Weights of a small text-conditioned image flow-matching model: arch uvit, 50862 training examples.
Rows from block 2 of the text encoder of a small text-conditioned image flow-matching model, named by matrix and row number. Rows with one number belong to one neuron. Each number is 128 + 24 x the weight over its row's rms, rounded and kept within 0 to 255. All counts start at 0. After the name is the row's rms in percent of the matrix's.
After each neuron's rows are labels from the 100 texts, of 14976, where the neuron reaches its highest value: "tokens" is the input token at the peak. Only what is clearly more common there than usual is listed. The data: regions of photos with short descriptions (Visual Genome).
# fc1: MLP up (text_encoder.blocks.2.mlp.fc1.weight, 512x128), inputs 0-63
# fc2: MLP down (text_encoder.blocks.2.mlp.fc2.weight, 128x512, transposed), outputs 0-63

fc1.434 114 [122 145 126 101 119 132 129  86 143 112 145 114  86 153 138 110 123 157 143 100 176 183 139 159 164 106 110 147 125 123 111 136 172 121 111 141 118 142 125 162 146 151 112 119 105 118 144 142  94 135 106 188 145 106 109 124 135 173  82 132 153 165 123 151]
fc2.434 125 [109  91 148 110 125 137 136 141 156  99 140 131 175 174  99 110 119 119  97 107 100 153 152 135 129 140 164 119 113 183 178  96 157  81 139 161 155 107 119 150 107 145 141 161 135 101  78 111 123 108  96 156 144 132 116 135 171 107 118 149 163 146 135 137]
tokens: "blue"; "bus"

fc1.502 097 [115 102 129 103 179 106 105  84 121 111 117 101 119 135  93 161 142 174 135 152 159 159 127  86 152 104 137 171 152 130 146 113 118 153 160 142 160 128 114 161 159 119 139 114 132 160 157 130 114 170 144 104 130 148 114 140 126 114 130 132 151 138 154 132]
fc2.502 079 [109 109  86 141 142 178 137 154 155 102 136 123 113  96 134 141 132 124 129  84 110 120 121 171 113 166 142 141 140 123 133 153 155 137 132 137 129  80 139 133 188 101 103  78 144 131 133 120 152 159 126 163 126 171 138 112  96 122 160 113 136 145 154 160]
tokens: "chair"; "bus"

fc1.47 110 [149 123 113 115 147 117 128 114 124  50 152 123 125  73 147 162 141 144 143  97 150 121 141 141 149 134 130 152 146 182 141 164 120 141 137 143 165 126 146 124 150 132 138 156 115 169 152 140 141 152 152 155 143 132 158 157 115 120 120 112 147 148 157 116]
fc2.47 095 [152 120  98 136 119 188 154 131 107 147 118 118  79 102 106 132 107 128 125  80 144 102 147 162 149 167  86 140 156 129  89 132  96 156 112  87  95 107 141  96 133 122 128  95 125 119 155 138 174 145 150 123 132 164 159 143 110 139 180 142 109 112 134 102]
tokens: "blue"

fc1.281 105 [152 108  82 111 137 120 124 119 124 126 134  98 123 118 134 160 144 153 167 138 135 165 115 167 123 109 137 140 117 149 134 184 128 141 139  93 151 136 103 145 177  80 165 148 106 152 152 133  95 157 134 123 113 179 167 148 114 155 142 131 138 130 137 169]
fc2.281 108 [167 139 140 150 104 160 140 142 110 137 120 127  92 119 118 143  94 115 123 113 101 129 103 154 125 170  96 156 154  79  73 130 102 140 105 117  83 123 145  67 130 159 159 116  99 143 152 107 169 153 137 113 111 128 118 118  71 112 177 151 101  91 150  85]
tokens: "blue"

fc1.292 101 [114 108 163 125 126 118 128 155 153 140 140 179 168 150 117 122 133 173 175 139 163 135 189 134 127 149 160 123 115 149  93 118 129 131 113 142 134 109 106 108  94 139 100 136 179 136 159  79 112  55 107  96 103 122 153 124 141 120 120 141 117 154 131 124]
fc2.292 117 [100 108 125 147 125 165 192 191 150 134 165 135  97 127 146 136  85  89  88 125  89 115 120 132  94 174 107 129 105 113 129 123 148  84 108 132 115 165 131 118 110 167 134 135 122 114  99 147 140 127 157 104 152 176 124 129 141 128 147 168 125 120 110 151]
tokens: "red"

fc1.184 102 [125 123 120 119 119 102 118 131 149 132 120  74 113 125 101 117 125 174 152 132 133 148 136 126 131  94 155 116 137 123 152 124 113 117 179  92 133 176  88 133 134 100 175 100  96 109 144 106  83 150 167 112 135 119  96 180 113 179  84 100 140 128 142 142]
fc2.184 104 [137 142 104 149 113 198 140 129 124 112 147 133 136 141 116 148  88 105 110  82 123 138 128 126 104 165 120 163 154 122 144 129 122 140 135 124 128 110 136 102 147 161 116 100 124 128 123  72 153 146 136 132 119 168 129 114 102 112 185 143 121 151 172  98]
tokens: "bus"; "blue"

fc1.37 094 [158  98  70  84  99 118 147  94 145 152 112 121 134 139 111 123  64 121 125 160  91 128 119 158 120 159 179 120 140 108 120 127 102 113 108 146 164 152 125 122 111 177 138 120 141 134 108 110 140 110 161 100 105 132 114 112 123 124 103 154  94 103 108 155]
fc2.37 087 [170 186 104 173 130 161 106 117 140 149 135  90 118 101 115 128  93 143 153  98 155  99 152 126 109 122  95 145  94 107 191 125 126 128 136 133 146 132 110 100 140 142 138 110 143 112 102 172 145 154 139 105 150  96 116 138  90 118 135 142 137 116 143  84]
tokens: "pink"

fc1.476 102 [132 139 117 123 151 110 105 121  96 112 125 107  94 138 162 128 152 149 142 164 144 145 168 115 152 125 124 145 135 144 164 175  98 139 138 161 111 138 126 139 177 111 160 110 154 172 150 155 116 149 105 166 103 146 157 153 115 109 101 105 150 159 150 122]
fc2.476 088 [139 117 101 139  96 145 122 133 149 102  67 152 112  99 132  99 136 177 167  86 121 138  89 191 134 123 149 110 145 110 112  99 117 137 155 151 129  66 124  91 163  97 159  91 125 130 135 125 106 130 123 157 122 146 117 131 116 136  83 123 114 126 152 129]
tokens: "chair"; "bus"

fc1.382 115 [100 117 164 133  89 114  93 118 154 162 139 155 139 194 117 104 128 137 158 134 159 138 159 147 125  95 152 110 113 103 113  83 134 123 120 142 127 104 108 123  86 124 110 141 122  85  98 108 126 111 111 114 107  95 134 112 110 147 102 134  83 195 114 144]
fc2.382 103 [117  80 157 144 125 152 148 170 197 125 145 152 137 104 134 116 107 118 115  78  90 130 133 180 104 163 174 119 135 128 147 118 140  83 144 133 122 130 107 115 160 148 135 133 138 109  95  88 157 105 127 152 169 161 157 140 129 107 142 137 150 121 143 135]
tokens: "red"

fc1.436 098 [120  91 156 110 163 109 130 127 103 133 101 112 160  80 124 154 154 163 159 205 131 151 109 136 142  97 141 177 142 134 152 157 132 145 173 158 190 111 167 123 151  84 118 102 154 128 145 111  99 128 136 153 135 109 115 181 102 103 110 105 123 116 146 139]
fc2.436 091 [112 114 119 160  84 177 146 131 123 124 149 139 160 157 133 121  96  84  95 145 114 139 112 119  78 142 160 116 162 171 139 135 130 116 170 129 105 117 126 137 134 136 140  85 127 142 164  80 133  95 132 129 113 134 145 142 116  75 136 124 114 137 127 157]
tokens: "orange"

fc1.478 099 [142  84  84  99 121 130 146 159  96 120 126 140 154 124 114 177 135 162 169 146 154 182 160 150 146 115 148 148 149 171 157 169 146 123 151 125 152 126  90 131 198 106 139 131 108  87 165 124 102 134 146 124 105 134 138 130  93  95 133 135 160 125 153 139]
fc2.478 076 [109 163 134 143  83 153 142 146 116 117 160 111 117 128 153 121  52 123 143 111 155 130 129  78 109 145 122  79 122 114 150 147 142 132 120 103 140 142 108 115 114 191 138 147 122 116 163 159 167 145 137 128 130 105 122 116  97 167 128 125 125 178 109 138]
tokens: "blue"; "chair"

fc1.391 098 [110 141 181 138  94 127 134 155 153 152 112 142 129 138 111 101 134 141 156  88 130 109 167 132 128 137 140 129 112 135 108 139 123 146 121 146 132  94 130 125  87 119 112 132 145  92 105 117 136  70 123 135  95 119 172 124 117 117 114 144 117 183 124 155]
fc2.391 091 [106  91 118 142 119 131 163 169 174 110 160 125 104 111 147 109 101 124 112 121  58 123 114 153  84 165 125 117 124 104 140 103 123  90 135 123 135 181 108 111 127 166 143 130 129 112 118 126 143 112 175  88 179 159 137 141 168  88 118 162 149 144 101 161]
tokens: "red"

fc1.52 106 [120 126 111 114 123 151 128  94 111 127 103 115 136 153 139 116 168 173 178  95 179 166 130 151 156  77 144 119 175 114 157 141 123 145 176 142 120 141  88 139 144  75 162 132 142 115 137 121 115 153 145 118 140 124  83 111 104 107  78  88 138 127 125 120]
fc2.52 092 [122 130 122 179  91 185 127 148 158 134 168 148 174 148 120 136  93 102  97 133 152 133 115 111 105 132 143 142 136 155 113 121 126 120 145 121 110 117 115 140 145 160 102 116 136 125 131  70 118 102 114 159 130 130 168 124 100 119 133 134 114 139 150 144]
tokens: "bus"

fc1.167 095 [150  88 122  93 112  97 108  89 103 130 116 107 145 113 123 152 142 170 155 119 187 135 112 121 145  96 141 157 151 124 170 114 103 122 161 107 147 114  94 153 142  90 127 121 140 132  91 123 117 128 130 116 133 114 122 127 136 129 119 110 119 133 157 140]
fc2.167 126 [129 136 138 182 119 175 163 157 148 143 155 114 120 156 129 125  69  93  88 140 104 129 126 103  94 153 121 129 106 121 140 101 133 129 109 124 116 151 105 112 115 180 157 119 137 105 128  85 141 132 108 119 140 149 122 131 105 119 161 155 106 149 132 146]
tokens: "blue"; "bus"

fc1.428 105 [ 85 139 163 113 147 147 133 141 151 184 131 168 142 148 110 103 109 146 156 106 150 105 172  98 160 141 137 108 123 125 140 138 145 124 132 155 117 125 109 100 108 103 124 131 173 139 142  99  95 120 117 130 105 148 166 133 106 123 128 121 131 141 109 143]
fc2.428 116 [105 104 134 164 115 138 162 172 175 127 181 122 107 113 135 138  96 108  92 119  72 127 124 137  84 172 124 137 113 130 141 116 158  82 124 125 138 180 114 125 124 163 135 133 130 121 121 144 155 112 185  93 177 162 130 161 139 120 141 164 138 119 124 160]
tokens: "red"; "orange"

fc1.268 090 [110 131 161 125 156 144 125 163 114 133 104 145 160 113 126  96 142 117 199  87 115 108 121 119 149 118 134 116 128 163 122 107 128 141 108 125 127  92  98  75 125 121  85 118 162 128 105 141 117  97 113 138  93 102 155 124 148 125 106  86 159 100 142 146]
fc2.268 083 [104 114 157 152 131 127 162 156 162 123 182 111 118 126 108 127  60 117  82 102 120 132 135 119  84 146 130 120 129 102 117 120 143  81 122 138 143 191 102 126 101 179 144 156 121 130 103 186 142 128 156 104 159 154 114 157 138 132 121 180 117 143  99 151]
tokens: "red"

fc1.330 100 [137 108 126 102 151 137 101 115 100  80 106 106 108 103 125 156 161 141 153 117 121 176 145 156 134  80 162 154 126 141 108 176 101 161 144 117 107 114 108 122 175  84 117 105 144 162 144  97 108 137  93 155 144 136 125 133 115 117 122  71 118 147 159 138]
fc2.330 073 [145 119  84 138  87 182 148 174 148 107  97 150  98 132 149 134 111 151 136  88 133 127 103 181 114 138 106 137 142 110 111 113 127 116 153 107 122 125 134  97 124 125 129  95 109 121 116 134 121 132 105 115 143 119 127 100 138 133 101 148 115 153 125 103]
tokens: "chair"; "bus"

fc1.213 108 [162 123 118 138 141  97 117 122 140 130  90  97 145 132 109 144 149 136 127 187 122 137  92 144 147  76 146 136 147 114 185 134 131 113 162 138 166 152 137 146 137 124 189 112 116 154 155 113 144 176 168 105 138 143 127 155 133 151  96  96 112 112 136 163]
fc2.213 125 [126 165 118 138 125 165 156 142 143 137 144 115 106 118 122 148 102  73  98 102 120 144 108 148  93 179 106 163 142  85 115 161 129 142 146 109  76 122 138 146 151 148 104  78 126 109 132  98 179 161 139 124 134 161 139 116  85 151 187 148 103 144 155 113]
tokens: "orange"; "plate"

fc1.90 094 [135 142  96 123 149 104 122 137 131 103 146  95 106  75  94 148 133 125 138 115 142 140 138 144 140  95 157 157 155 152 141 161 116 107 130  77 135 119 126 129 169 106 168 152 133 147 151 117 100 158 124 149 107 107 168 130 119 151 123 139 149 163 140 160]
fc2.90 093 [166 123 101 111  93 155 139 138 128 127 136 140 114 114 114 148  96 132 128  85 111 104 147 132 117 140  87 157 148 123  98 101 106 124 110  93 131 128 126  43 128 160 145 140 115 123 127 124 156 127 117 108 106 135 138 114 102  89 152 174 117 106 148  85]
tokens: "blue"

fc1.205 101 [119 161 152 121 125 144 170 152 180 133 110 184 131 144 132 113 126 162 178 149 110 135 147 142 161 114 132 111 153 142  95 115 163 109 132 139 162  99 117  94 141 112 158 110 181  99 131 112 114  97 116 110 138 105 155 116 148 109 132 152  77 151 113 132]
fc2.205 124 [107 109 133 161 149 145 136 173 192 132 164 116 106 104 132 134 107 119  91  94  83 130 120 137  98 147 149 134 120 117 142 136 155  68 113 125 142 187 107 132 120 144 135 119 129 112 114 128 158 115 179  87 192 143 138 152 159 116 131 160 122 125 125 154]
tokens: "red"

fc1.306 097 [152 111 123 112 148 149 142 135 167  86 125  98 111  84 118 148 156 138 144 144 127 141 147 123 197  96 130 162 145 136 128 106 119 167 137 144 130 124 109 157 172  92 175 157 134 145 139 122 126 147  88 160 133 105 133 108  84 158 100 121 152 124 154 153]
fc2.306 096 [151 115  98 167  75 166 128 119 125 103  94 178 107 128 150 128 113 155 148 137 119 135  55 134 116 132 118  98 150 113 113 133 107 127 143 133 131 106 131  95 144 147 141 116 101 143 150 103 118 156  92 173 130  99 119 113 111 129 105 131 106 168 121  91]
tokens: "chair"; "bus"

fc1.222 106 [129 117 123 116 152 133 131 115 156 116  89 122 128  98 117 117 147 142 155 146 128 130 134  97 140  92 120 139 181 140 155 151 112 173 176 124 122 125 108 121 143 103 127 117 153 179 150  98 109 122  96 159 106 137 112 132 105 155  77 113 150 159 136 146]
fc2.222 082 [117 126 111 176  54 174 143 161 155  83 116 140 131 131 159 144 111 130 141 120 126 137  96 108 105 127 100  86 171 138 134 125 109 132 163 136 114 123 127 108 119 131 136 116 111  99 123 115 117 103 123 154 126 114 126 114 136 137  81 122 105 153 142 114]
tokens: "chair"; "bus"