python train.py --text_encoder_activation="gelu_tanh" --text_encoder_bias="all" --text_encoder_inner_norm=false --expert_mlp_ratio=1 --beta2=0.98 --epochs=8.2
Rows from block 6 of the text encoder of a small text-conditioned image flow-matching model, named by matrix and row number. Rows with one number belong to one neuron. Each number is 128 + 32 x the weight over its row's rms, rounded and kept within 0 to 255. All counts start at 0. Numbers have three digits each. After the name is the row's rms in percent of the matrix's.
After each neuron's rows are labels from the 100 texts, of 14976, where the neuron reaches its highest value: "tokens" is the input token at the peak. Only what is clearly more common there than usual is listed. The data: regions of photos with short descriptions (Visual Genome).
# fc1: MLP up (text_encoder.blocks.6.mlp.fc1.weight, 512x128), inputs 86-127
# fc2: MLP down (text_encoder.blocks.6.mlp.fc2.weight, 128x512, transposed), outputs 86-127

fc1.359 091:140061122167119109175178107091153141091131122132125071139120109114142121109103106096031123113163137153117115093100107192108119
fc2.359 074:148121158040167106130085168124172059113130150152069204153136129145136152054141155145140127092066146120059139151171107163068085
tokens: "building"; "\""

fc1.290 078:099129118094103134152132202104127080106141206120135182130129125124106131085125108179148179114117071139133185178136109152103155
fc2.290 085:126124168129068113149130102137145155078121103192138160118148106123136158132111188200110118121140143093148141067096146166062173
tokens: "chair"; "stop"; "snow"

fc1.94 086:177148087145159139114106148162206188133166174095164146153112138068132121140143091138125126141128108114100173151174106130192164
fc2.94 107:117151168123134156009161102145107113133103107145152144143070129114139219127149132074121106111085137134113120164097197166147144
tokens: "of"; "tiles"; "towel"

fc1.314 100:115118091146127093138101107136103120129163104086049171126155090156138145124093144080081133187126121165147128141116147142138151
fc2.314 091:131150108105126094093123161149138153129126130064141092168157127116152125132105141125183123102148124129112128139102114139124139
tokens: "red"; "orange"

fc1.392 152:108226157089103103150092102096108142105097115122134112135117069111133126121208094099131096161140206132099194072124077150156079
fc2.392 092:130115104107122170124113123174133092117108088120141114094139136143255149119147098116057108104116108121133143138115156110089155
tokens: "<end>"

fc1.93 102:120203110097145167123120097074146177083127082112146137176110145169130095197138108115151162155091165133119083101092071112135128
fc2.93 097:147186140141103115174165129188129109150093055064093179058142142094133053130101131118104132145099182113134141128112100094170164
tokens: "red"

fc1.76 085:143099141176138185145165168133191122137121154141157141093099119079140127123171147165102139125138156114126086158088142135095110
fc2.76 117:134095150142145069158100133116118115127174178186172046107116113112133098140126102126112126207194092131132144110155160172125118
tokens: "grass"; "wall"; "field"

fc1.383 099:136091060121120108117154127114159101142164082149163102116090128168144071052122165088082112102125117145096170146143065151098166
fc2.383 083:129107144058193173126125137188117143151144064114158154169114133117096129106113106095161144161107180140118110130117148118072141
tokens: "blue"

fc1.10 085:160146156095118138111110145105122110147163145129081141153129116053132125081126088152120128124112077116128129101122160103147104
fc2.10 088:109100113084112152118157136171133131136127076136137146071068135107138078101110135141122145129089092121179154114109149065057149
tokens: "red"; "orange"

fc1.23 098:142123127082109181165143099127101076103117103115173091120093146121113146085148091089144129087150121147091168099120093116103072
fc2.23 069:153100082113097122117077162131163096113180164157132090113124126175026085075134152123174100122081138124110148178195109144080088
tokens: "standing"; "person"

fc1.95 088:115083097171135138145140112114115105151179124083173169112125106123122134156118174135063123110146109120192173127149133128144182
fc2.95 105:141122138134115173134170147153114161167086090133132162095117113118140134091119173182130116223107165123144135072096115123124166
tokens: "red"; "is"

fc1.498 102:140101114166133102161122116135121185097160093142169102137128135112109169117126129133185186088108131137103135148150163079085086
fc2.498 116:131152106136145118143103112139096094135097110143108116133132135152099129092113129107084138155130127119122126089093135138154160
tokens: "jeans"; "tree"; "train"; "blue"

fc1.390 097:165126135087100142159172189083093084119122104096105083121155080094122152122097132119093149150100124137125184183099059170046133
fc2.390 090:139130126092147162114055160070087109131174145125134073156087127110070179075134093132219125115085139141111109097182116110148081
tokens: "grass"

fc1.409 164:109198162093132138090135114115115130122124126125102107132137070106130136119223075102078087150100204193062173122076060157125075
fc2.409 090:124140110105120159151117150168127110085098064116119144106138133168255132135146134084099109139128114126156148131143153115142117
tokens: "pizza"; "plate"

fc1.26 111:120195178135108162142138115083080171114091140114112136141118076097138143087203078103103077155081209149104175124084106153205086
fc2.26 070:115118143114061130131091119224136161092103071165159115133115103139198145143138105114075103148157106169134138138122110115104103
tokens: "<end>"; "with"

fc1.157 093:144101112138193158066166167106155085115096116104148117070058097142152176066146123095120120167175101076105185140131116186115081
fc2.157 078:138121107100136142161095151135115127152175137149102108177129118131054135150154091118177106146199145129112121124152136077103110
tokens: "black"

fc1.232 082:135156150118177167091098147143121135138104089144187131093119105129120093141105143125096089127147074069095118041112124081147166
fc2.232 099:184128151132090134109141125140149103092162114192092061161094143143136116124147136177138111105112083107145150099166144094121102
tokens: "orange"; "white"

fc1.158 080:100106108087090155182127117139132134176113109102192132107140144194133099142111088111128129128229139094090177066106081150135142
fc2.158 060:127129099130171110161184125162147120152168109148159161148135121064113078131118141167163140134099168124109134163148156139069097
tokens: "black"; "jeans"; "blue"; "bus"

fc1.475 090:177142116080132147100192151097146127070159084136203073142104158093131118071113094171168110108152196143119184150132140118080116
fc2.475 076:108103125168102153152112180123158151098133091166135111162207109143082176152151070195139110134134149110158209086146112106045119
tokens: "standing"; "."

fc1.456 120:148121125123133085145144112080138116119129122132098120113116115114149124138158154132061135184168190133096167104088117134129130
fc2.456 158:131120109133132118139113129118109113117142143111134114167138125123145145123140142119209125116108129113123124141166139131120126
tokens: "orange"; "plate"

fc1.363 082:154148133085170104122115175069149085156141126108123105188120182138119157121146173133128095122154204102127152123177088149140133
fc2.363 098:137113098107149094123137121109097128088210119179107206122128136109123137124120168145129119091091150121123160096157142135134102
tokens: "dog"; "dark"; "skateboard"

fc1.371 142:103188166109114119122106088083134166122143135093123141126119062082128122087204074108134076160136179151090184114056086146155082
fc2.371 088:113102106110128145121113119199143084100104074115113142108151125152255136140137152135063115115112135136148138134163147110072133
tokens: "<end>"

fc1.277 130:128183158068099161127106168081141131158087120100077126171109065121125130135180077096091103130133143167118128124127070146175144
fc2.277 083:144119120143075102175075131209127160098125058115159126120121129139213122145169153143105112121112124158124165116130151114102103
tokens: "pizza"; "wall"

fc1.282 102:144108147094107103085143137165148089171061086125142101124107108180120147087114094091140078100069144124106178132141095076110159
fc2.282 094:143111127089118119176094132124132132127150076140131129152116121085000128137109120149112125113154145130106107139107136140155128
tokens: "jeans"; "train"; "bus"

fc1.437 088:132111084135117129135101150145091166189053129106164129094178145137132103070130079139110111135169139121092135109149136141094103
fc2.437 073:115144142112161206119185126191157096109124110094171136144156139145113085152130152122191146161144142142134140175117133159133152
tokens: "blue"; "jeans"

fc1.98 095:076140159093107115117166107093150129163093143167098167109121088118149124152141162099138142200036091133115122159111107121160087
fc2.98 082:102140131106064169120101134181109178120114032132139064135082153102127142133121103140099131133154096113118137078047109063131081
tokens: "orange"; "plate"

fc1.258 086:149174128105097082124122203081150167110124132141139212096199151121127107107160158137116180201102077125121116186141133098104198
fc2.258 069:100130119096117186098134094162117161120139033118190105121104156130121135106129133143146130157081106107078152074101170113088106
tokens: "of"; "stack"

fc1.121 104:099141150133090158096122144150096094108124102060153103109103103098119136090105068088162055092136153165107126114152114183097090
fc2.121 089:148119126113104104149069146099137134123143158162106091128111147092000136086114120143136129121105151116126117102161111117156086
tokens: "standing"

fc1.482 094:163117138059135137125093126100147094149127130107145062117115115102120187092165111109129140076152119103146108120154085125084110
fc2.482 084:135113138164069162120112175145123138147118156099118096133151132160081129094159072105177113149148147139147130113187126105072087
tokens: "black"

fc1.159 085:091108138087144120118123096042089112160101131088076053129097171111129122162151143084147167125113172168120103106170079140204118
fc2.159 088:120153090138097136154172118116117140152117042141100161082142127103127098106116148116125130191160156118126147100082126111160159
tokens: "red"

fc1.234 090:113111138093166096072102108159089100125160101131144135141135144101129127124127084092150079096100130146158137072120146191142112
fc2.234 098:082116165161059215062108149091106166152088122205125138097090139101133150106139143117131109221119105152108106130120119165120128
tokens: "pizza"; "cheese"; "with"; "bowl"

fc1.373 096:208082102080071142137191113087152101080146109113085097056110117175138126097124109076080119157124153100124154130162100150119124
fc2.373 105:126158162093185137088098111156077108161102112109114156160148115142135167080096119085152131111117146162153100164113122130225148
tokens: "bus"; "sky"; "orange"; "green"

fc1.284 122:133166120139112147141151143176128177168119100109151137134158134121126124084132111079178072115148147102109111157173136106108127
fc2.284 162:129106099142104144115076136092109114119097122139130114111119117123105134118118138125065136151124116141142130094071104108146120
tokens: "tree"; "jeans"

fc1.25 113:109154130148151127122101144151064115105131136051169102076131103172124123131098096124157116167112114143094155121122082074044144
fc2.25 109:132125125087140114131082113154136152097095067150133113142148125122067147122093105162109133119106143130122107109076165144149149
tokens: "jeans"; "tree"; "train"

fc1.316 088:152145170146161174172109130133096134121234098067167130143144110160142124101116203147127150177201121122096149112112137111144096
fc2.316 094:111131108122115165123182126132140108181119151077145125131148137113130157146153125038133129115106163150102090168173124153117132
tokens: "blue"; "bus"; "jeans"

fc1.175 103:157136135123157104070091117134134113160131088197160088143121136142112095088095131172127126148160120135169173072174133102090119
fc2.175 098:128155132137141147139102118219115118102082109106144114145145135147091159129114115123132152118102143126138138109070122111125147
tokens: "jeans"; "blue"; "train"

fc1.336 106:140083089057124119101092142148130121110117127158094105094086080129155129146113108083100130117144114156146136121082065128114142
fc2.336 096:145145122138136123138146125125144118161134129124096149149138132135138165120108141117170120141130124109149145139120131124178120
tokens: "orange"; "bus"

fc1.326 082:170120099140133127131173164092152097115087107084126158082172145123141151132126128096159120124122113160146109029169115095170160
fc2.326 084:125106137074147099101174115184109187136150048143113134115077123122125083165115127135093147195129127109125124090104196124094151
tokens: "bus"; "blue"; "line"

fc1.506 073:131105118160125169172111126095157171146125139126110133123130110171139151107098183156108133140119111140095123135118141082119190
fc2.506 083:080131123055219149108161127167132090194120112082139171106119126132127137083130144204110147090081109101084153134135118148095164
tokens: "bus"

fc1.266 093:139148168105146185176147176119163141127076092144133111109154131136142138084134134090159063125175136131100158097114135111076149
fc2.266 073:121108094125101131158114130175111163130142118128112136161135126138023123137141123094145117131189118120111149125143117109107116
tokens: "jeans"; "tree"; "train"

fc1.484 103:164173101096113081117096149153112091125101109092082110119088124107140079165119173077074122121090225106140122127115112081118104
fc2.484 119:140122112118136077154078128090117146102149127108099123176137128128141156145111135153179144122088125110122130122152137154173144
tokens: "orange"; "plate"

fc1.402 093:118125088151135095155167073130097132136138139080093148077175125133138145150169168082063157130119081108063123125169176150160162
fc2.402 088:135164153066105082086097126191105155116153094079089084143100132126144079145099132103145148165152160125123093102070122126138129
tokens: "red"

fc1.250 102:134100148104106069103142129120140136116101132153109128089097168138120104113102104113091082086065162121113151117148154144083156
fc2.250 088:080100113155184089108098119127133168141107139116101178136141126108125180150150163206157116172106100108137113118130132135123093
tokens: "jeans"; "bus"; "sitting"

fc1.439 122:139124142064102102148102137115117150126121129143091141118124168179127130119132157127034119152137111135129140134160128142133124
fc2.439 200:132127125164138122143125128121142105112140141105140130177147117117161138144123137148221124114098131121117121124160150153107115
tokens: "orange"; "plate"

fc1.431 083:083159130137073115159135129065080168135144196160126130143149142175123135071104094124136089141144117180108121113093188133181170
fc2.431 091:083124142166064083114113112137171094089171100167147135172091130156137156124128145141128117029136052100149165154143161143105089
tokens: "pizza"; "plate"

fc1.154 088:205137121129150118150058099195150051098173126125197082127138143055145161113122118103135171142172139151088155131098121148096147
fc2.154 083:118116121099163116113160133130108122191111164089120198177166128118122153175127102106110128172088157154116091172188111102142134
tokens: "blue"

fc1.303 088:156099160124095126157114147148135160158130154089163097125135101107107152106090115099074064135135114128118121080171107116113113
fc2.303 068:122136160097152156145111166102114089117124092073171101180130139147104123146129132103225153158075154162096123157154157186093146
tokens: "black"; "jeans"

fc1.455 083:157033142110121159127164126087138208168144124117131133120126088128140110173094168147140088110182112093109107112087113102093099
fc2.455 065:116125163092181154127115161149135110117086096122153067161169135136097130149138110093158114185180155139119162138132116189060116
tokens: "tree"